python train.py --crop_scale_min=0.7 --tokenizer="word" --text_encoder_causal=true --text_encoder_norm_position="pre" --text_encoder_mlp_ratio=2.67 --text_encoder_bias="none" --text_encoder_inner_norm=false --batch_size=256 --epochs=17.3 --warmup_steps=120
Rows from block 2 of the image encoder of a small contrastive image-text model, named by matrix and row number. Rows with one number belong to one neuron. Each number is 500 + 40 x the weight over its row's rms, rounded and kept within 0 to 999. All counts start at 0. Numbers have three digits each. After the name is the row's rms in percent of the matrix's.
Before each neuron's rows are labels from the 100 images, of 14848, where the neuron reaches its highest value: "strongest on" is what is common among them. Only what is clearly more common there than usual is listed. The data: photos of plants and fungi (iNaturalist). In brackets: how many of the 100, against the usual share in percent.
# fc1: MLP up (encoder.blocks.2.mlp.fc1.weight, 384x192), inputs 0-95
# fc2: MLP down (encoder.blocks.2.mlp.fc2.weight, 192x384, transposed), outputs 0-95

strongest on: order Asterales (29 vs 11.2); family: Asteraceae (29 vs 10.9)
fc1.37 099:531506479546514513504478490467521460542421562545517447464497455529478487495524430493495547574538509499584542449515531525516506486496446460495461460495511459511544497515485526560514518492451489548409537541573526529491548534441503493508557516539476473504592493514472452526426518466558516535
fc2.37 099:497501541482473498423525540491453524526512485415451442483514542530540453477483445453496501479558525507443547549515475547549529442521431523478533437465566461494492491345500555490504516539456530512481449492528530579514495528410545442529481464590526464542487463530508523531486483543510533567

strongest on: order Lamiales (36 vs 7.4); family: Lamiaceae (27 vs 3.3)
fc1.187 090:577447588556536468563486489494532522515460409516489472485476597506494483447557473461444581521473551529503486448469495516481532498527480490516570469531454512522521540491538496483411469498457502518558468451475554385522558485512464474498476488452533560486505500523524439477407503482505501521
fc2.187 085:506526452567450534516488500523549520508472501501584481535429529500469472578462544453479492524533505463540452546496557498491558492449531611414558528470536571521420505445436533451492465475571479488510567501534493599472491544486481542455493488465486446509550540484508498515450455534494491458

strongest on: class Liliopsida (30 vs 9.4)
fc1.189 101:475445504555522495481563510472458479493457462508498482479483500539584544463524530458514525514465456510494509497524494458517540453497514491457546522556455529516494468552519527529542514546549536500478494468469527421475457494445490478485496485447619451486573472523510407536426449489509525536
fc2.189 100:452574484524524490485534516472511497529497517471465548481469566462481462469405536496451483526479484484463527565489495529490516500459553439523531443430577504455504560510523486482519361515468511454475494485473497553498514531496542556536508413576555499432557516540510529571553428530547510525

strongest on: order Asterales (28 vs 11.2); family: Asteraceae (28 vs 10.9)
fc1.173 108:493490497539563467488517482511433429467550546462466415492565436520473531451459487467493463437547557424467534477566501474480488489559495476511529538573506481503425554439556542542469500502466482545503481510431478446530451479530496510553529593417528485549561504517526553485509572560547451445
fc2.173 107:471507489464540481507588524437472575512432583470497589468493481460459548486517478473462514481567543487499492539557458485472466548512493485484458518630468494500421524529500501554494465485496466506566476525499472452463468557421522510529470443504531475580500433499496500444528502551580435402

strongest on: order Caryophyllales (28 vs 7.8)
fc1.288 096:589527539604497525552543529497503532443550520450544431530475486528455510522526495472540510517495555531403468520483497501498558467524515431425530497529480533522487558526505424534575411472526458570481544570481489476510544497478510447479426433516408480514471486604492528470480509492556465470
fc2.288 098:542477485494487495435513499492435538529511518439452546448519551459509569480493485439390571454551522452519630515549485486476540473538564502468519508492464537462553486453492512519509480505513487510592503482476403532505558585519456527491475540501497496494508538482438473563533517467515596456

strongest on: order Asterales (29 vs 11.2); family: Asteraceae (29 vs 10.9)
fc1.355 114:452458443548479497446461498527520485513480448460454417494504546498486461553415512488502522406517530488534421505528539553564494460504512538479549434523557483460449502482552537472503547432546488533489468528537398465545537547504402554487500547483573541475532501476515501498479508459520521461
fc2.355 114:509431454426497494501535589520507543474521489447501489513443431422475506490553523529487525484527524599505573476513508476461501538493528492402475550536529496540455505464478474518506525507479486508511528534486453502529459522442507491433442481549452531506527503435515529520559539447449560575

strongest on: class Liliopsida (25 vs 9.4)
fc1.71 103:522523459615496483552513495475525465479486460511580493490513520490502522530448520515550540485482473524479497435512512513524561543494582490455503466567598575415523527458453553479496510524479528533545562533402531522451476499444482450462494494499506481542453457503499450481570522502527482476
fc2.71 103:506499485511507441554464504510534421521442453532472492463549494474534512443521545512454537540479486444525502476466501488565473525415496490501438497477536524458510456390571460490544464578501469518474510510451506519527513476498500565469441513475564472476544424601515537529418497501532471450

strongest on: order Asterales (31 vs 11.2); family: Asteraceae (30 vs 10.9)
fc1.186 116:473570502476461504479529422559497499490509474532525481537469409511501521497556493469495445496560498622454441441485544503511494479461476551460476519505482489460490455521587499498548462531526475497462419488497515504517502559458506392578465579515509510449503471515528547481529543430508445492
fc2.186 114:464560509505481489466480531481505541539459477509527493501514491424495495510571496483579483486578480510515568527493478552503517541532538470500554471563456508458528486555444489516498434433436416468427535382512504514557479535427560485456505525533537470492445488490424459487417515463482538531

strongest on: family: Asteraceae (27 vs 10.9)
fc1.145 107:566570493506519434499528474501562493497439456450488461514476444515457485487471440518468509494523558525443528435482484571519485490482476501483414492505528521537491435538461437575510490502527443550494487585489585445415557487448491479522478484543483488522448462429455531515504517601501477459
fc2.145 112:502507493519480519513467511507493532516531535532499547527473502445507446522511514529554462574539541559501515563481455511544463580479547536475464523538456433496545479572432513513462489535487507586528509485557430560497481571463506477548505479575523430435523430451465530474543466423398455548

strongest on: order Caryophyllales (32 vs 7.8); family: Cactaceae (28 vs 3.3)
fc1.254 109:478479467457500507546423462530541451521474596490440512494467488495423487534474532408531478510451509500476472475520537535583560527507588436465565504488483496548480538501421447515604480474501483500517510550508557503519531482514534517498560521497557498483507504481515534419558520503442488428
fc2.254 112:555446515559501518489513481441536480488502511488533537422462481513525420507570485471458446503521492471473487481522511543462553490565452395504444592507502445539524451440476521529430516504477590454474496615472462489460537444556470447462474431526503483511502525552561481491535488492558522518